From a checkpoint of a small class-conditioned image diffusion model.
Data: trained on microscope photos of single blood and bone marrow cells, 97085 training examples, 24.3 epochs.
Rows from block 11, named by matrix and row number. Each number is 500 + 40 x the weight over its row's rms, rounded and kept within 0 to 999. All counts start at 0. Numbers have three digits each. After the name is the row's rms in percent of the matrix's.
# emb: conditioning projection (model.decb.0.1.emb.weight, 128x192), inputs 0-191
emb.32 058:541424523492536431452555472489584448481496476473540464464511449510534529522491494487521496458493478485483540493555423517487492511470540440482504489454514589441498513547483541546509510499468585481452562522475537542493508574517517509474449512504472487493513476461532479407484499485453566455503519485472428522551416459471456492511398539519410441522478504591484571495567490484533467498501516524512477518574423547420508507540530443497418485535495552468518484490458495497569477544491523465549497502499490552458484448406446466476496435511414472491449544513501497442457434519527497562
emb.33 082:501470491482551469498536458501474428491551547452454494441479537528570540456506503464484512438499472419541508488567539539439475543512438429476478567475420503525463557534473526465507525449434474542605459469436487468481504481553517510436466510536549472534462543493556444525506393551516511492481576507472479484447533509505494544485457466446486443489514468520456547516523448546484548531531484494515538492513416504525496486467553489515537411471490462499560503440496459465542651541421483507521453557432426559506542493520496451456495487502470517552487475486508506506498497508510521465
emb.34 062:546417466440501491524480425455483444486449544483532466479488543480502475468506430482497513407530492446505480557454527471463499498514521484469492605549509460493484507460542530496442444465507481603557400531439460480517517547500506471425491531338475514519498478527550465493494446494570525513486484534442497436396502505544471455513522482466482494452500530512486528529490465562467488485529479425504534483485482440489406459418517546465538535456470477518564503471465425483483516516496474467474476493456456526502511456567481487496498539448539577476500484439523456489497494444457482480
emb.35 070:496470521479510501480550567497413504497431487489518578526497483441491460445523411483489522481531501461474495487493505521469451496474602491513518586410513509476467548484498506506497473466455519603446531472486501527448488336519473436456489491470532429483488420492534439494497493523493504482455499525475532530503502558443458472443553543509429475548559495487464536450422487546526554570459484537532518500445456487571504480507490520479499469410464505478531458515512546462528554485572494471547498498562476503516517459568463509457474501565481484530473484447448430510511537449504472567
emb.36 071:429473547446541441424493476528539478493536515489485541502505410524534460447510495528563560475438476450531464466554468559479478517551500461470492559508503559468491479537437507522544516551499453518518480465484501477473488418516549506513463579608571519424462510490488478469490437538488533502484593556485457543469492533491503543464476538469390468499480492608469482435514475517511513594492492499531478576512434531452490449534577494463472502455509496533517435536510524464505590509525522540551482586471512555491504521563450531489494474548443468528507493482520461434527504518542474488
emb.37 247:507557493521441535545454528511486602494492479541476500553514500579483468533454519548464508478506511564484501525407478495514482442489496581515564419500496427494541470490554457520460501530505550478408504488526495475524480508496486490540544479483483512450554465505425532628499540466489457489497457525560497546503567487487527441504540519498531563529466509436531429503414506483471490446488496492464468553509627495544521483494496514504543485545512531468418486518505529537413419513492510531446506469592556451473490501428524504496538540467591526448485520547509489572505518468479521449
emb.38 096:547438475503530569504510542475458457533530511574473552487497467431486509442599465514530561502464509553487482528491452492537509557493582549488480532531573520534512559560489502466566538494539516525510484495523519505531558432555504488530476529587531504546437481526529535443490493531495487537527525429546497473533431545528494519478489512499462473475501504539516537516676539469500503513469460467457500508506475435471535499471512462492468560487480495504563542503407560520516554486536508516570537427491572486516454498627542542465505496506464455558532519484540516486482524580525446527
emb.39 110:524541519521511518392514482519462488478494508538546540445463525413517497460532478532513515474507512462488433452557534466476497520557511441479410521529451543508479495444404479417540445515566484504563546488421514485507507609429504503544521571512475492543485608544490485364534493475540530514508545462525588520466446553523520509502518502512454478491448451531470500483502495551498501513523529483550467454456485443444439521498474520487462539481509483554473518525565509496548543504454521473523470560432489461500489545610432500506442507442445474493491459456465535495480501470496496501
emb.40 073:435413503480478480485473485490554466531517465486437492543493428513494442546516537438521495549493469500475597422497462518560479510528458475513481520415494518495473511531436459547536440546477457440526516466557468454526403542491501532470511503333491498443554496506440501431468605532478536523475516471493515473555457482530487544543496520509558457453480496508480522453489518432518529490492460541549504472437464577495523443479502468505452575522560498503570452514513464461481429464503501496541484483522424498428489481456545544538493450516408480508488510447462498508482481518526515521
emb.41 087:502475483493517475507512479487455444439554561466440462496475566549537529403510472492513495420490515436507489533559547521477509504541458479506513548507479472502481562487493530442459501446508453521500436485443456514487510462437450546418475494484517440518469589499574498520511391528490536486504516590512477459444552520469471532479469417485538474477590525475487532536544476522468453495477521401467501478489425592518432534500472550502531432455475505518615561445475505472533571526446503495439481544471456497518501475577488464478499482510428562534492517460528484481474461505483499515
emb.42 139:475589488535498500525486545545585506510527454489561492503466545468468566574478538484491427554482521541458531488597530479552554459498454413527514425544514547499504492472499510519563513484522498437402516551520470539492537497509503493533517417500472509596472471507506509477540570487438523459525442437521512540546437467474511527460493485527535549513578507458521448508475512393497533475477515554500445466500455451473579533568459478497451515503537491530463512473563521515535375512471494485519540473541517503488496533477539500568475459528436474488511516521478571502505409565503528522
emb.43 061:515409461452551476493483461453540424512498538454532431455514492447554490524552482422543528516487492405508481477529537514477479521560536455453432596466530543499450535527446548506517478469478500551593473529482500513480488507528468461481444528463500478506493516481541459426484505539466528489475553478424446475449536520500497519529463483453506446494500479523459548494566449567509526559535447475516603494493444493473438480436559481511413420505502445499543493469467496459563579507465480505516461522431382548494501469509516494480482513487493507501536450456517440429487559554512513513
emb.44 091:532516469499486536546590483428490525490522512515545486473543464493485470518468596504527456490540492492567537522419474460472495470447482572537511452567508495592522465469513484513429528497478433531612493505516566492514517575540561518527485530458549495490468514474518526514491519462476412521556509519500474418497520499584487481513517533586447527513463455588515542523444503571590455555481523517450539434537535503483477497518497505498556536518439548527492509516434548488450612493533502476478491555494495524543536524374496530469494515508510488561519493564486475471481565501515481472
emb.45 080:481484540469543414463525487526489524457483534423446495447550492449506564525499429460510540555523509473538461482528460527464491637475498467521454584438445543455480465559461558504485481476447445490584561518499529515440469455521524485456416481606522499475461497480537488491512463554534485519433510477412461433527498532501493542566467505443497420471494524461495538505547490547514533542564509501543561509492446497575469488483486497506536501486462418456535496512526454501563483423530488486528485482375492520505499471521549462525480502562489493487472469485478510462549501522499475565
emb.46 053:453536489506443522565523456480435486575407434437527463523552553477429517521489485509477547539480502571503457526542526422486510483425509530505501446552549490490519480478546449468459573486565541509475542482548549464525535547402466510475511509429437537473522478533446525519459479508615493490532464484498543454550533450465500454504543485494595503481474477500473498529486552506493464504538526568607492514481575509506572581528465551513491483500515540514461512522538484528506489529522507512457549478468573475515484509439523532555558511497594480477497495602463509453510498437500490536
emb.47 101:484551524516452546497452527542510558555474458538518466542499503560429493557475557517448416600518509551507523508429511473550525445474477563516544419529515446485541450503562506545494506533496529454465533530555493535489491443512481529548559436534487554448549458506472543538497534462526478540520455527476518521536515429484537496474518473528590581495470565442547470489515536455496450410517541519446503506544582510492521535501486502526526527552510501460410492545504467541454394487584489533433526476538543512540504539545486488512527527495601503479565540516530518522512547486455523477
emb.48 157:468494506476500485493530497500396505480357491646516476484513489479518520500487512523499431488443527501481518501456461497457511513489489443566513484537513465503506517523479486495465489491498460501502526503512501442466482419474498514514495406596512482489427493696506496496481521533502500470482487472519445542483454504573468504435495492474467482485493488471501520492503495489493482514512529506479515481496501514511508500531468508483495467549525516529497476486491434514424518486469520479512500513562529396471502641568498523593500481484362506476518503516485508385507475438473468512
emb.49 089:548573501515473497425469585561509597491537477531540535495519545508502433499465505466482429493549500496536468495458484478525488438497516554522486471480465510505505442493594488471554526577447534491461551495478501516485475469566500519505550468485489473456510423476444495517439522451483483529498507513496551497493568483468528490492504552525434533438494508506499439508380479477491517496505503495526537496487524493501492458537533523503519561505540489434402474515520571503462370473553524535488495445580513481478538485438488479480530518546668475519505502588512483535526546415513501472
emb.50 088:526507473499539572535491486415524468531546477396495440494523501554473554521511423561564558520447500523511491485521575490514507605525466521395481519509554520487539580544572484556461530490537486443476487494485495516561518615540483551502474516488523560502574554452519503456567477543515519494480529463545462492520499468491545578572430479458532490524479520512487512520595490536479506458500522465461489539484467506504523524532531482508499478473494508527524513482534467505496585510395477550555504436450521529479477442589468495460462482468483467525513507500521563570460445574472526493
emb.51 071:534554488465544523509517448550506502573499479413502501515498435490515523529505553488558482614519485521532419473499610514551479493532515531459520472412477565548495466516470518508543505530496482489530506519474478542567473477515524558433490580566525516547444536410585487536491475478451567549528467519451520609504563512523472510515482568505592515550515560531509474495461513535509537486527522485599495500512409512486530502494537487501484499494614509479505541534455465489516499504487530510519510570451482534538492474508557465446528463498495506566502496407544508462489494592496516511
emb.52 141:542458489508471441448517468527496439501424528621506502508489540480467484495462476468454479513538480481485498543500488471548519432482541482528497497495408508468486501479509554485541486520471526518516448470478462512419477484530450492486460481512509484487497465523565490482492540480492498566484471507446486406517455516460456400432523561465454503489506560539507511460461504521547488462504484469492518488511448493497477455503508562529496586479464480466516517528441578498633416495603491465442496508590523467516526541458503455510525539499665521456461502559530517434546533445501472467
emb.53 070:503529563531518521484489462513476446492552514472500466528514523534507387438542538485482518399570452520515534476467441485562501442532518585534482475465492496523507448390510477495508426492520442518574425533470483459510469563473404499511555510485487468454466566445503488487538481459479507464462531588469529541447444459583543479534521494504517519532472494655477513496470526517527491514490514463575526487488488534501489492482476536515491540511486499543452504537492503515571482485512541507456473532469430473513491388520455517496504496489448545556441480551474523565490545541525508417
emb.54 064:494474450519526465572497454470476462529554535531481530492533510579533523451518510476519529520541525519493542504556551528495482584497474448497441528534532473498550568456530490507514503463526552438531474517550533540453498431538558517496534549531499532550463550509531540534544413503553481487514507447496584372474460487440493472439489469498603505510451449420481503545575494505524504504561487523494458547543548587531514588454519447545523447520480507457514516444473492560591616488445502504519455495442476516515519475515505442545519520461497503465540507472470548520515486424500511530
emb.55 045:421439472502497540567485443465497482546463518529572529473549472475566510507558492486511514457534536511492526538570496493488423521523537455510510582557536502460549496516471545445509545444524550548518451539544520482486570481531578455460561529395478508515481572485490496455601492513502487460523453491494535375488552486506464535554482502465503483492495420377466491517573513492485503519535480493512487522502503518530526502472521437482471393541416467521541510427489465535493522506450498462546486542390484539528515449556486479493521525479504512462466494442492435544485514467472503523
emb.56 082:509554482489524533452449507454523517459602499310476489530534450510509490447525489557545557442470490515508514475498449481484485483590528546425550461489550532505492518504471429534447508529490477506471548454494513456570493605465532500523463571439499510496532504376490502492513468471446505512518526551558487591498529506465496553523546488546439495517494513503509452517477495489517493505457521516467469501490509445457538497494487502463455522509564510543500498520598542488405509485483491524504497516494521540491492396596500526429493456471450512527553518519490503544470479581505506498
emb.57 094:498544527510543537534508475510451511481549492405467511477507508464520494484588462527510502441391479515504452484550456516518526575477442489431472554507527491470527514495540494538489447562500493501433550553523522432613503672456493499484566555524478491491548576460467482495478522527554520492506495473546396529510455492456511582582508445477525489549478493511524544540591508505447477472462485482514530519514541474495493461507510505497440574546476506514528507542555433518479525544469503499519513487452498517511468491542550561487484481494445508552541521514490461538481510621513534498
emb.58 058:544443481472459519436433532469525501509407519503469564512544462473515444535490558448450574500562511511457550515436455517475456409484539502522515473547477456530505474521496533494425469449496556589507485460442511537473507321518574489507479451550539473513518470523463496466479471490409483449553493472465505547446514506505472470461494486562456520493512463518460536548516477507474465562487479465518512506476563446458465467456507430445472455466489490491525518434426467521492481496504522493477514432448518517529487462455438511542429573482490519484547483471522419424501537490485506501
emb.59 055:474393503521520485562573475455545487503512483507480544487502482532510565513523520466529556521554505482427533496527510481489458553522408475540464533460476494529486534515398503518528496430481510491597434466553510489478524382522525475522427497472553516542512470465529508582521421523509484475505511405508561412502478550450486536507516457520505433498489430408512560510542520526485519533506484501460451493544510543489502526455502425498459409475502465485529494443525535507569594497457484496494500541453543481544499452404476494522497493527441463474512478459471498584525515447495514539
emb.60 117:464549507493441511583504559506562496538572485484497490430413504483477547587430473498464505576512494492524490490455586499468509517477489504529479477556480484504463497495548491477499499475553481530486464508503552515509536559357466474598485491506430548535502457486435565501485636532505454492507495518506511469536498541502534490536523463477600560486524548520560499450448527439492503475493467590524565502423526448534473590500434554527530480461504488481472518530578507437459503520530480490468489403505559545521496501453497505512517491506541491504457508443462485544478497481524519532
emb.61 083:435522499480502433459489434486491516479554473297457461533487473541527477450482481517506531506458481475515500490531455507467495505518539529432559537496507533521472522536461477509397501519446444484478545492523492485544469593528535487482422573470514496435575525390501472583481466468438513515496502586486472568482557456482477519532522493554442530479567509464495478481504487540496480489486504493484436515523492487507507463519474502457510486521529498468528482525538500435462520534530489518493514562507479586477498415463514513378491469498439531560501519485528502542464438580499488491
emb.62 060:473488478535474562458532598570539514528550540602507468616497573552482498473567540458478499529548537482467470529502512528504480416451494503507534475420528492490470466463479536490559572503460561454513548463475483617491544403560425476457527481522526499461476420530486472453479422478474506486476499462489533569469581515517568487454469502529536523455506481539496508517493468506489525593458515477460509513524505577499532531516521535522458465491490520533495485476378521506517567478503492542542533483443469511507521585490512523491491532532547491466556499523533544462542460516524480536
emb.63 069:520420452469524435495521511482587518485466510575514576485463485449467522531492543491479472497504511475470524534581429538485519470472518452570488503486522520509485511510398536476563488491523521513494493491510503573474542413522523474441532449409490486505538408525516479485493502465554488446526524451496545490501517467482484461455454532515463437509473432409447453499501464461495533508522490529445452445544476439492513510475548445513494505551564487513524471466447517530502421480518459493537471560490427503438484535369498482576471500543550483408443480471479480459566539434508448537
emb.64 085:448542501503527525496486538574464535524609497434542464545491464464464471516515480472498469506525531473554502494601491486477408546486528410529466569497526557507523552471457452512541501481401542497464469460505500437552461524500561436515442452454548455487521567471478461452513427493474473514458508451512485401509508476516477502522484470527421510443488493420441409450563457497422533495511488521490576471513478476469509446434512428460579468485469478463493453443517552474490469494535465480507495534521491530503544484453511520533478522493451479446487485530501382482532494530530476487
emb.65 047:492495484494528510493490485505570457485419503520514570470535588446540517504506530550574539523506527561557467551590447495501561506523548515491519483561443477551493398567485526473470476516579527464539521539534488452505501547471563507524558553519522514514460502417559535514534546460491474496552530423481465566500473526512521502493504465547546510554526525571527536512513563511576469531530565470453407524500470547527527480548442537518514559577530540479615533538497535541578463487523540501497510532431526543483491479523558512454468505452422500537536517467528471453492459532512507500
emb.66 101:464519434508455491482515533409457460555490499537522507592528421556442474456462555545508449508558532461505539464483558483469449465530448462576470445551530493530471536449484505483491553491421537520490463546555489453529485512562500454491499483431466490489453390486459534471503407454384425478501475587493498526529606500576531467536532477513490533451575503451534464509467524469539524480491520496566454500513536416506489472516514484542523454541471527499467523511471525496488503487533507535526516497469492522546511535482559527418530480486470529568524506397494474498477516548495471495
emb.67 081:510566540488523460521467435582513547602527476467448471485496464563441516533531527542470471546548471462414526475496590475584446506526528482590420509459452530493510517423534498521574494539458488517474509568509486511510468564490434571444523484542513539483561516460576514559480539540634532520512534599522531484525543551448511524473543533506515514475516499471521467523499527519517497531512502555621538506509474563514488490499538464544498496508521487465547524497528471487552434434512475534473522564485490504558522486456494479539582484482514496482495537479499492527539514478529466438
emb.68 068:551530541538509527588474535478517510559606493472575541411499443425521518469471521489468455556591464533503548553477497513475530482487475523519495509505469487519527474539524516483493492535546520463589578540509527554483553498528472525587581529529524508523488518506452544481448540500510472504541523360504576480536446542547538608480480501505530533589435438580489550481505505519514488540507501524473598501517591442493537532477513488526490509524542475540462467485526431504490537488507522541525535482477557533493496467532453502526532512532533491542521518503504579501492591515505520482
emb.69 042:514499448459546525464472516442433527414471530549484548479470559433572480516500508527515473454513556532487518538422498500563541456523538517518549474519510449598545450515562534499497442486581498543452470480469491535474460491473526545464516550360460495527457536482551484478509532502521453510460496456436525515495481524536432506507590537579467509524496498523514511502411486487523525508481474444487479432472493531542502508496453550459553544472552520501520521514484510529539491555518487473449495505598489512500496466584526466450432525415559543464572490566528452452493544537443486456
emb.70 049:508401511481536443484484513484502416522487519523508535392550604420563476454538527464537574430426505534444492495459436516519551446472567526536524503472410492523514495511471467464454427516565499497495435530519544572491496478506566522476505555530532487496506532533536509481461533502507501511475533424527469534454363508493515488497617510473486465480429482568467557541502507517493487545502527437477485502463508585518491507497463535511488569472491491492559480490430502514526565558565474516459521465527534507461509545480462546482428487532516512476526470553538506507491540487463513532
emb.71 057:505521434534463560558497486495492487563480525522543485550512382538503498547518432541446569494547503527521466543502584483423513528494514520489503503492494482457499469522538510503507492521541477544549474516530489487573536472507429499533573458377484536487456572504476500488503502508558493525491478468509542527492472470525488444556446528457552510568448516531483533464478516531487472551512395511486584507529534523515485548472543519528518439486496477493441505525561505492459620485404479436489442438516500436492486509495502491520542582469539524531497510431428530543494557401558534541
emb.72 086:534530555503491506534464458562549550467489508518466459531492517516562499410529521497486521501416454512520411487501532516524484539464468501365519554524442512447488552502600504508499476527462448529500542537489483452512494561529520494501547455556491473541504433560506447532480406543494534505490532555530483459477550551447547504528523484426549530488575535472472482561498475498416482455531458492527545557544532489505470483438513540489479550535497468536516510498479592533444431566533489534487568492527475466460487485446560495574478528483470526533469474408467503506576571487515488443
emb.73 050:505451489545524517525517465445504506478522519486493462455498525516546559500464503473476483511444493517562505519478516494492553552470464475535526535570463506532517472460485528459433485496550472551569477520475539575506532468494573606504473590478492521528460549565536512572503437474512534503520524436500473475460450478508481541518536531464590478593432435556511527522552462514507460557564518507486475503533497554547512549490515540522594468454465503493563507481529565522499585525432490444449488494574511570481498506446470500484484538471647514509505498489489530401496479421506510548
emb.74 063:480464517505457565496531462516437494469490508513567548436491542460499545515515480449540474548456502505515506502510460522463549442489527490508516550568548503482474466490436548468475521529507465522508488496453465540438536422503538456492398513614507516546511544532496471433536519502431562539526522469455446520487518487490527445470402461537461446494478498516493533516611482490499485539493461521457551579531451434508533495548507506481492513507473530493482507471404418446556503512451499501529512490451583489527516480533520485466464513568563499545544476600502609397487518544481498544
emb.75 110:491469521462458462473558521483517528457490445515436549544503549556446522546497421538520509480495533492440553476502439491518500468513508596517516487487599537448489502498503469530486552482532523481432538427469518458509489491494445479517459550480495520470518405512492508490519558494577472430512469538577495545528540506443470483451439521508452454503521490498499497475485517442546512442444514514520404462499510466384510497528512523490434459519535547525425517556484470490464439422445540502561496470496444445535466504542482504529498463544444454407440470610486471578507462465497467521
emb.76 065:494429590513531504401527588575519519416456520548459509463541548493492489518491512443484546474470461510476440483485470534495528527491458453507502452448437467494488481528434510486620456505479501448526533442491459540466466387421464543487536480559467497494537518506460458541458609511462556494422456492493433501460435445473526568532525480512474478468471473453514490500450477487408531430527477467445562489420510557519493456481520464479477537434511466543494498475520517514491560486436480506512463460449501464478490491547500503460535496544559499504523460522477570523501513526455470508
emb.77 070:478505467497516459466485529475484416443487511469527537542460570503534492467511517478425500440486509514516506544499395518525505577504501484463580475478479506458488456566552494472478541439503492495484522495535483509441507500504561479501433480514458428511495421427488474519447414544457511454430483556422524518553389471488490495501541505470505516467587540580517554445528508478551495458477500511480457499453459509518526513571397519474428447499536491455514454510494482494489467468548507514481550434521532495438505433528454491500477449528415472543513530560501435500508392557466490536
emb.78 086:539478507470475477535507431480537488538454483478434398537450432533472466583474497452496494542444484467524470477508521466488508465509488493413498463399533470515500543499470499549456504446475490448469489428454534455511504568474457506473474488525502523466514568522498506510535526475455526538566463568485552572484577449489460476488451474489539531487495540491500454520500482523480500492515546479479444473530440490515441502506508427464476547426475519521471490478537473458450526597536468474466454552453446519495486566411462462485513453507510507490428572452569533516450386520512620532
emb.79 049:478562416503559545500523498410491508468480508512531518418524511467548502471463489570600560505565496487482522459465532550471527520495477533487453505532468481526552507497459482496453433503593499500563459520492517557460470468512490493526547511463525533490488569546523530477561552473535484559509525399503483453436476501550506472460490516503483475552407455475501550530470492566524506564481514505415439549479515532538481539500497584495569501486501478450538493501548511540560596502437569478500413529561509489499520559497429481541468546411527485466558463469487545513464524433490512471
emb.80 140:452533530488532410547474446538410489540527464465551545486500445527492525459462540411503463539472439520542511515495488499526451474475517495477514539478469565490539437494464496482512557479506450498554568494535558510491512528539518490559459545514510510535479608512477550457404419521496485509502517493478458406529483522544466543520537533471502484519513473565490440447449519507491503548515445549471604488550457479454544525473457460459439436518432445439465485484559486547570439513495452500490501476571564494478503511449512512515431447492467455408538492499505539446567551513495490465
emb.81 067:525512517491439551442502549462556508488497539450453535516503535466487483460489500497526514474524523448492476572477509549473509501488378567505513516459546491493539522504521482508494538568467537530418518557480553541436512503503537493508541549514489508422531526442503508503558470462517482519517521515524489501470511484450544515478458472506361506442455509406534496579513414467426484435545528423512414546545531529526470511462527525489506537562535498489538524497487527521496531496554475540481514525468479533499505418682488429488538490424493537497553525559493528535476484505507538528
emb.82 076:522531568516502550431482540546534508474533542466451456499512481493498449473516572534426542469532528492464517529538432551482521479475433519506511467505530486494449434500557493465514461588477486551440477509470494427508453491488500468552605500514483461440457462470487514483594484471577488465481551501511485594479443483501553523525509524522458536483450505523533551517529467470509440510469567474552500542496557661450481503563489543520417527569538506542500506512503530509484424459555499511452538483451492546521533525528442502546527532563476572469562477482476499558489470547506473457
emb.83 082:502537550532467464505509569526571524520500475532556469507516474463510460487510486518497513523496480552441496459490397498526466463494510530492580503470498494471461500584549444451537552527464512504457566481518512452486460479450448485516577500425485435493545392498439486439384494519511527427498456446503510537548426479485511485476515494498535553501542507549498565442488500455540515453421494541506522511483510540520534446533480516490483540500563537523502465523513514493404401509574526470511550403542531444464530516522477543507505458582407483555514505454484429535470486476540525525
emb.84 177:444509487465517515532466449507437437518464514504570501466512549524503526525470549490543455486469464493476553434414536491532486445528583480469461536532415535466486497513463544508515500487509470487603514541531471498494464521518552526486429506513499504514544581484532495403433483466524505520478525512436508484501525456482476446512544557498529453539477487591515542475432494585519482508526543525589534459511478482448501515497481544574491433464489479512576462546606491513516555506497514454487427560529496491530547506512519571502525516443568473525480488558539411414525584488471476439
emb.85 133:424467492489538530558542524483446551523519531493503465472509528531468537534495444523466502571514554560534560487474544456434465601459555525464497525421540451499556519502464520515454458444481484498472513410557469517526500537421508491448379463561477565467589484520526502566562456487521495530469504536474598450539503467484453473524452490513579445516491533408516505448597509514499476481549512506460449495468506470560543494470497446514567434455479505476482475488434525523478548507469467499505443529456482522518484557463528471503526550519562475549437506465506521512490503499478488565
emb.86 093:506584541524502475445522503567519649528545505472432471480473456465515489505445487464440481544525545451526464568536453550480476576419463489520477482476514491513516481531483542534504435570416474549495582498474517453475488500441535511497578534582515508440538567458482507557559530515493489517503513579492470459491551539506514504528491495514428524435533533413527447490590469482466486502563486496507519502444525546499460436457534530475514529563535461503406514539467537476509402479532494543482536508488512444517505472479513443465473504523520567491510506521480577492500470543531518541
emb.87 082:574429454480507508469512473453538434485490539477433487528472512488521462524535496460508511433495490476476479512575540525523490461524471418547480458567562474514486506377448531499508467464525493513456428511448486514530526416541400481427472557552533486521395486493546494532586455517479483529537497501552484573449513511474527556505494489514461521529506504536465436564504513448467560457449459435520458468532445421468463524510474488468487511516506530611520544427425587469516516522486502533511535527566441506534480492408482494516477460511488561537474498506507537485494470544496522512
emb.88 087:497497454495457556440495516445575434434525521510549512492496535479491499508480487510540461435515508440499449459418515516477533414563498528528557393598546499508403500431551454499512445526530513515510428559465479524553474529515464478504518489437521473530423416484481463439511508530452469467549475503515451574395543472531522479525530573485481544535450459549489444538404472509496486562428443491502500461524498490463483517529516504521527498516457527505524529459465482434420531501502497465438490504553430505527544458456478560472514488461534527492451455530493461458470516496527492466
emb.89 080:560470526539470494456526553474568488510482503511461473549572508478528471517542489485453515546472494527579452509489482534496480481457417541513469525418511479507483487537521501478458529558470572399490511527464554566491473463527553525486570487513530485465514411513462516562469503489445538517509470431518506520488452497509557556479437476482508545434473526548521554533576500459463519498538554450546487545520535528563527477540533445482520596476533510422453544470454399516476557518569469549521517466466483542479481499563508452508534523515428445520508538449455601496462491510535561581
emb.90 080:462433439465492591559495549471520410476530556576527505506446552496465522511582490531522545519547514459524470459493510486509523563531592499530523471545519498613422473478466496499580515502554517485511415539440430493512509480502487462474528475368458467549413426529510499455571469485469459479516455478524511504446504477573524525481490503540545520554531515459471517523497514468492459471460462417503511470551466502509450506505493502513530478490458510548566510451400497448491591454452524473489464494504429515534500490533491521495526514460505520523521463469536494410459500454509463513
emb.91 178:517468531505557411578496428539457488479423472473485524474491550558516517524542534478528515498483475555459574524599519488496544491542566404476499542493440510503561530555464531535500469409526501515513482434510496528483551512449493530534463493507484578532525603523529499562481516493481549478475531504488500480559504555453481486502478421497590439457482504494504496497505540506541557507527483573405496518505499460458551533491492491516448487428504471489551487548531491539585479527437518502584502541399545514478440521531584488530472473499446466461498528519529514558543494560445508481
emb.92 078:521440455481495538440460515481550477537479501538455509471514519446479473489461512527480473512521509490488483531439452470504457470492420555517427533474451493527507489552555492460489545501520547500509510482444491520515524500497521570471538471282488486471585535531465532532412456512517481500509462496529493423494459518562487541552463464479404499480451478506529530519441457478518481462528514428498506564497516494524478465490553501484547519508534498483458531525507396503446572481504479490492505460360470451495471554597471426480511528462486489553488525509485468504459568490497513491
emb.93 098:556497498538454526490555533457460570466496486577471544536487416450524441468489442603500546445483596495501537550446454538461513532468485555503527469533610465474553522492562486500445516552479503496469546460524504541494497430588498492518502482531531470465510389536533495512506595536516470475474483497518484503550463523496503442439507487519428530478537505445516543481592496530502504496460587488473471526454544514549494463506517525491539610524560556486488547527459488506485509478557526514529556460474511476483484488553476476468480563577497513484495514481457555589483500472507457568
emb.94 092:501559492492457517473449485480585510473535445491472469494510469465513556499536469499536466490511457450488449496585565476572522532522411489542484465567503493492452542410606469441487536475515490525391485546513475421505550449539483492461512472538494475589450422492500487560565589547487501514534483481527535493495502490485507510488570497455471503546590476437447426549432553479472516472436458474478484487425474461542508475465440494472531482565456510493478518410496523479516440518450503505480530480582541499500481468440459488505475471497462516486503484518481479550504430440495528441
emb.95 087:549548443532461486441544508504576481487533468484537527619534413494470500547451440529497517477519484452530407461519495452497540512537500507502558472460493496490449520486461409536505516527507512485485462531518517410476492561536482442534560497500537478469458400470446494512513573490517488552524486505525480566422559515511534477479499547515518555536478487488459483502461513508479518552455463527507477477483505521556459519544535529505515543531484528493441430484539519455467509511509521491457471560640510522435528424465416535472515497494564515501461486426464464505495393405555491497
emb.96 121:532503506503484530461483567523463546453484517472488371528520507461488466506514522470495444485482500490547450474454451504456501487460504559488555535452520503538444489441570519516505533511545502486507557442449515437614498600552476469488454499386554458499507453466461498539500494478531478488498482401544547558439476495495520487630455445534487524534470455569452518520508469499488545490492498478425523538454508444487500533506509522498537505431546515505450489439484637495427462497478493506492489489426490531492523473511509535501462526554569490567506482500513404516494532528515493509
emb.97 067:509469488546518601531466532501523510475555523515526460533498419536507454381448505471501501501497514545510516496427475536530517516523497491493492453530514440508528482583509537502560508521509540463513494460552491551520528454536478490526460535572549516464504554434463491406557421493503443516455533377459471535504450490491529491493516511495543499575449467533529521467583455490456532506508463468438557517527531514461523496472515468519470483491454472577545491434519578544489555504482474498465479476577504530513518483483451558536521577429616466460556514483564528444523566543486539503
emb.98 079:540539521516506542465523500502551525502475493469441473542504444594539430413451542554495541535504507561498528507443507533498502510521561500508564415571477454486556487565565513505419471507465446510571553435480478578526485482474532532476475479557505522452582531466515459510495440507587495523445558550460514511511557476493506459534537502510494521500495568568488485468492528507511455441498535506477510477510549439496489463494469520450501596446558505536564510537539592531491541457539536529475495553568490508492485530460514482542483540455583535492453506474500517574539536578425471452
emb.99 084:463503542514544446473541516538550545467460502432515527492487516551524515450552456524456526505523539544484568472529547490551485480477663479442547486504576482540535537480517506502486490447495493542471545497467464577503498439483483506457466449556487525514578508430536453556561415486526522426466507596495524577500539488502484500459510502558531500426526501494469508464501502509534533509466538541502462481457486486510499535520480499497543408501495530522517479485486586489595437496465543486522514544463422548516491465476546478410453502541565472525397502429546513531482478496446467511
emb.100 081:490528485466517488554485484466530495511490509514604552530522398530488522596435515511529512458434514479503514464429548466473466531506504481494497441496490579490522481566436503486515532398515516439501550488552510469462502429433570509536483549568507488470497534548470546389458519489512464486452489482477471505557489477477446514453493548509577471549498451512517452459438516500491538532478485547495500483464439488482545560548460399569486456477503484449489443474593453522399531514462491466526420508487582453435506537473486513544520465475514459496536507424495507492538525483485494531
emb.101 063:462449560487476560594523495501476537510459508538564523447539420563487539490472548549545472464478515485464490459432490481526512499525487534522524476499515525467493482532508448505463473464512480475527525526555494454446493503452578496529467525439521512525477453577491524478478508494530474444495506479506501494480496446506480501453530553522586445504505391515474522511469497526528465566517543499456490504484553539509550568508454489566510443550545514485524442478493328506392535475364496479442453502503546399448558574543544530516508501525453479491499469473508499441493500466508494507
emb.102 199:520480467529490481491488474456541446580557517501448479456489560454476511521523460481492489577536471479511487553525483520508523557524427466502448588372478529485506550522522481519468513584429516506496459513492537489509486497524459492491549471511525508447411538529499533539456564550464516557532497499532513401526496502509510587512476499430412511450502550450546510488477476483479491536490484469557523527543518596561462445459572530478515593502444465459464537563534443478535567484604475515521510457496456527504494504532442484506506484488414511527517525597460499520477467473556533509
emb.103 070:480490556459534505441474549509477501455507462532512616528531405487508493510503535537501509483476514500485489450423535468477482439539551498507490479482522537492467438553422496488524522445535526494491557463479514467422509430466528543528477515528470503520538435557441493354497493476476498500475487506468524603505538555463480486411528554545533461511497474505476487512493529508516544553496546535496461447453472419442512543547480434484472447476578530571516446462569424536444437515492471479514493501553550466502503536530471532565500486490500469476581496413522510473532582496448490497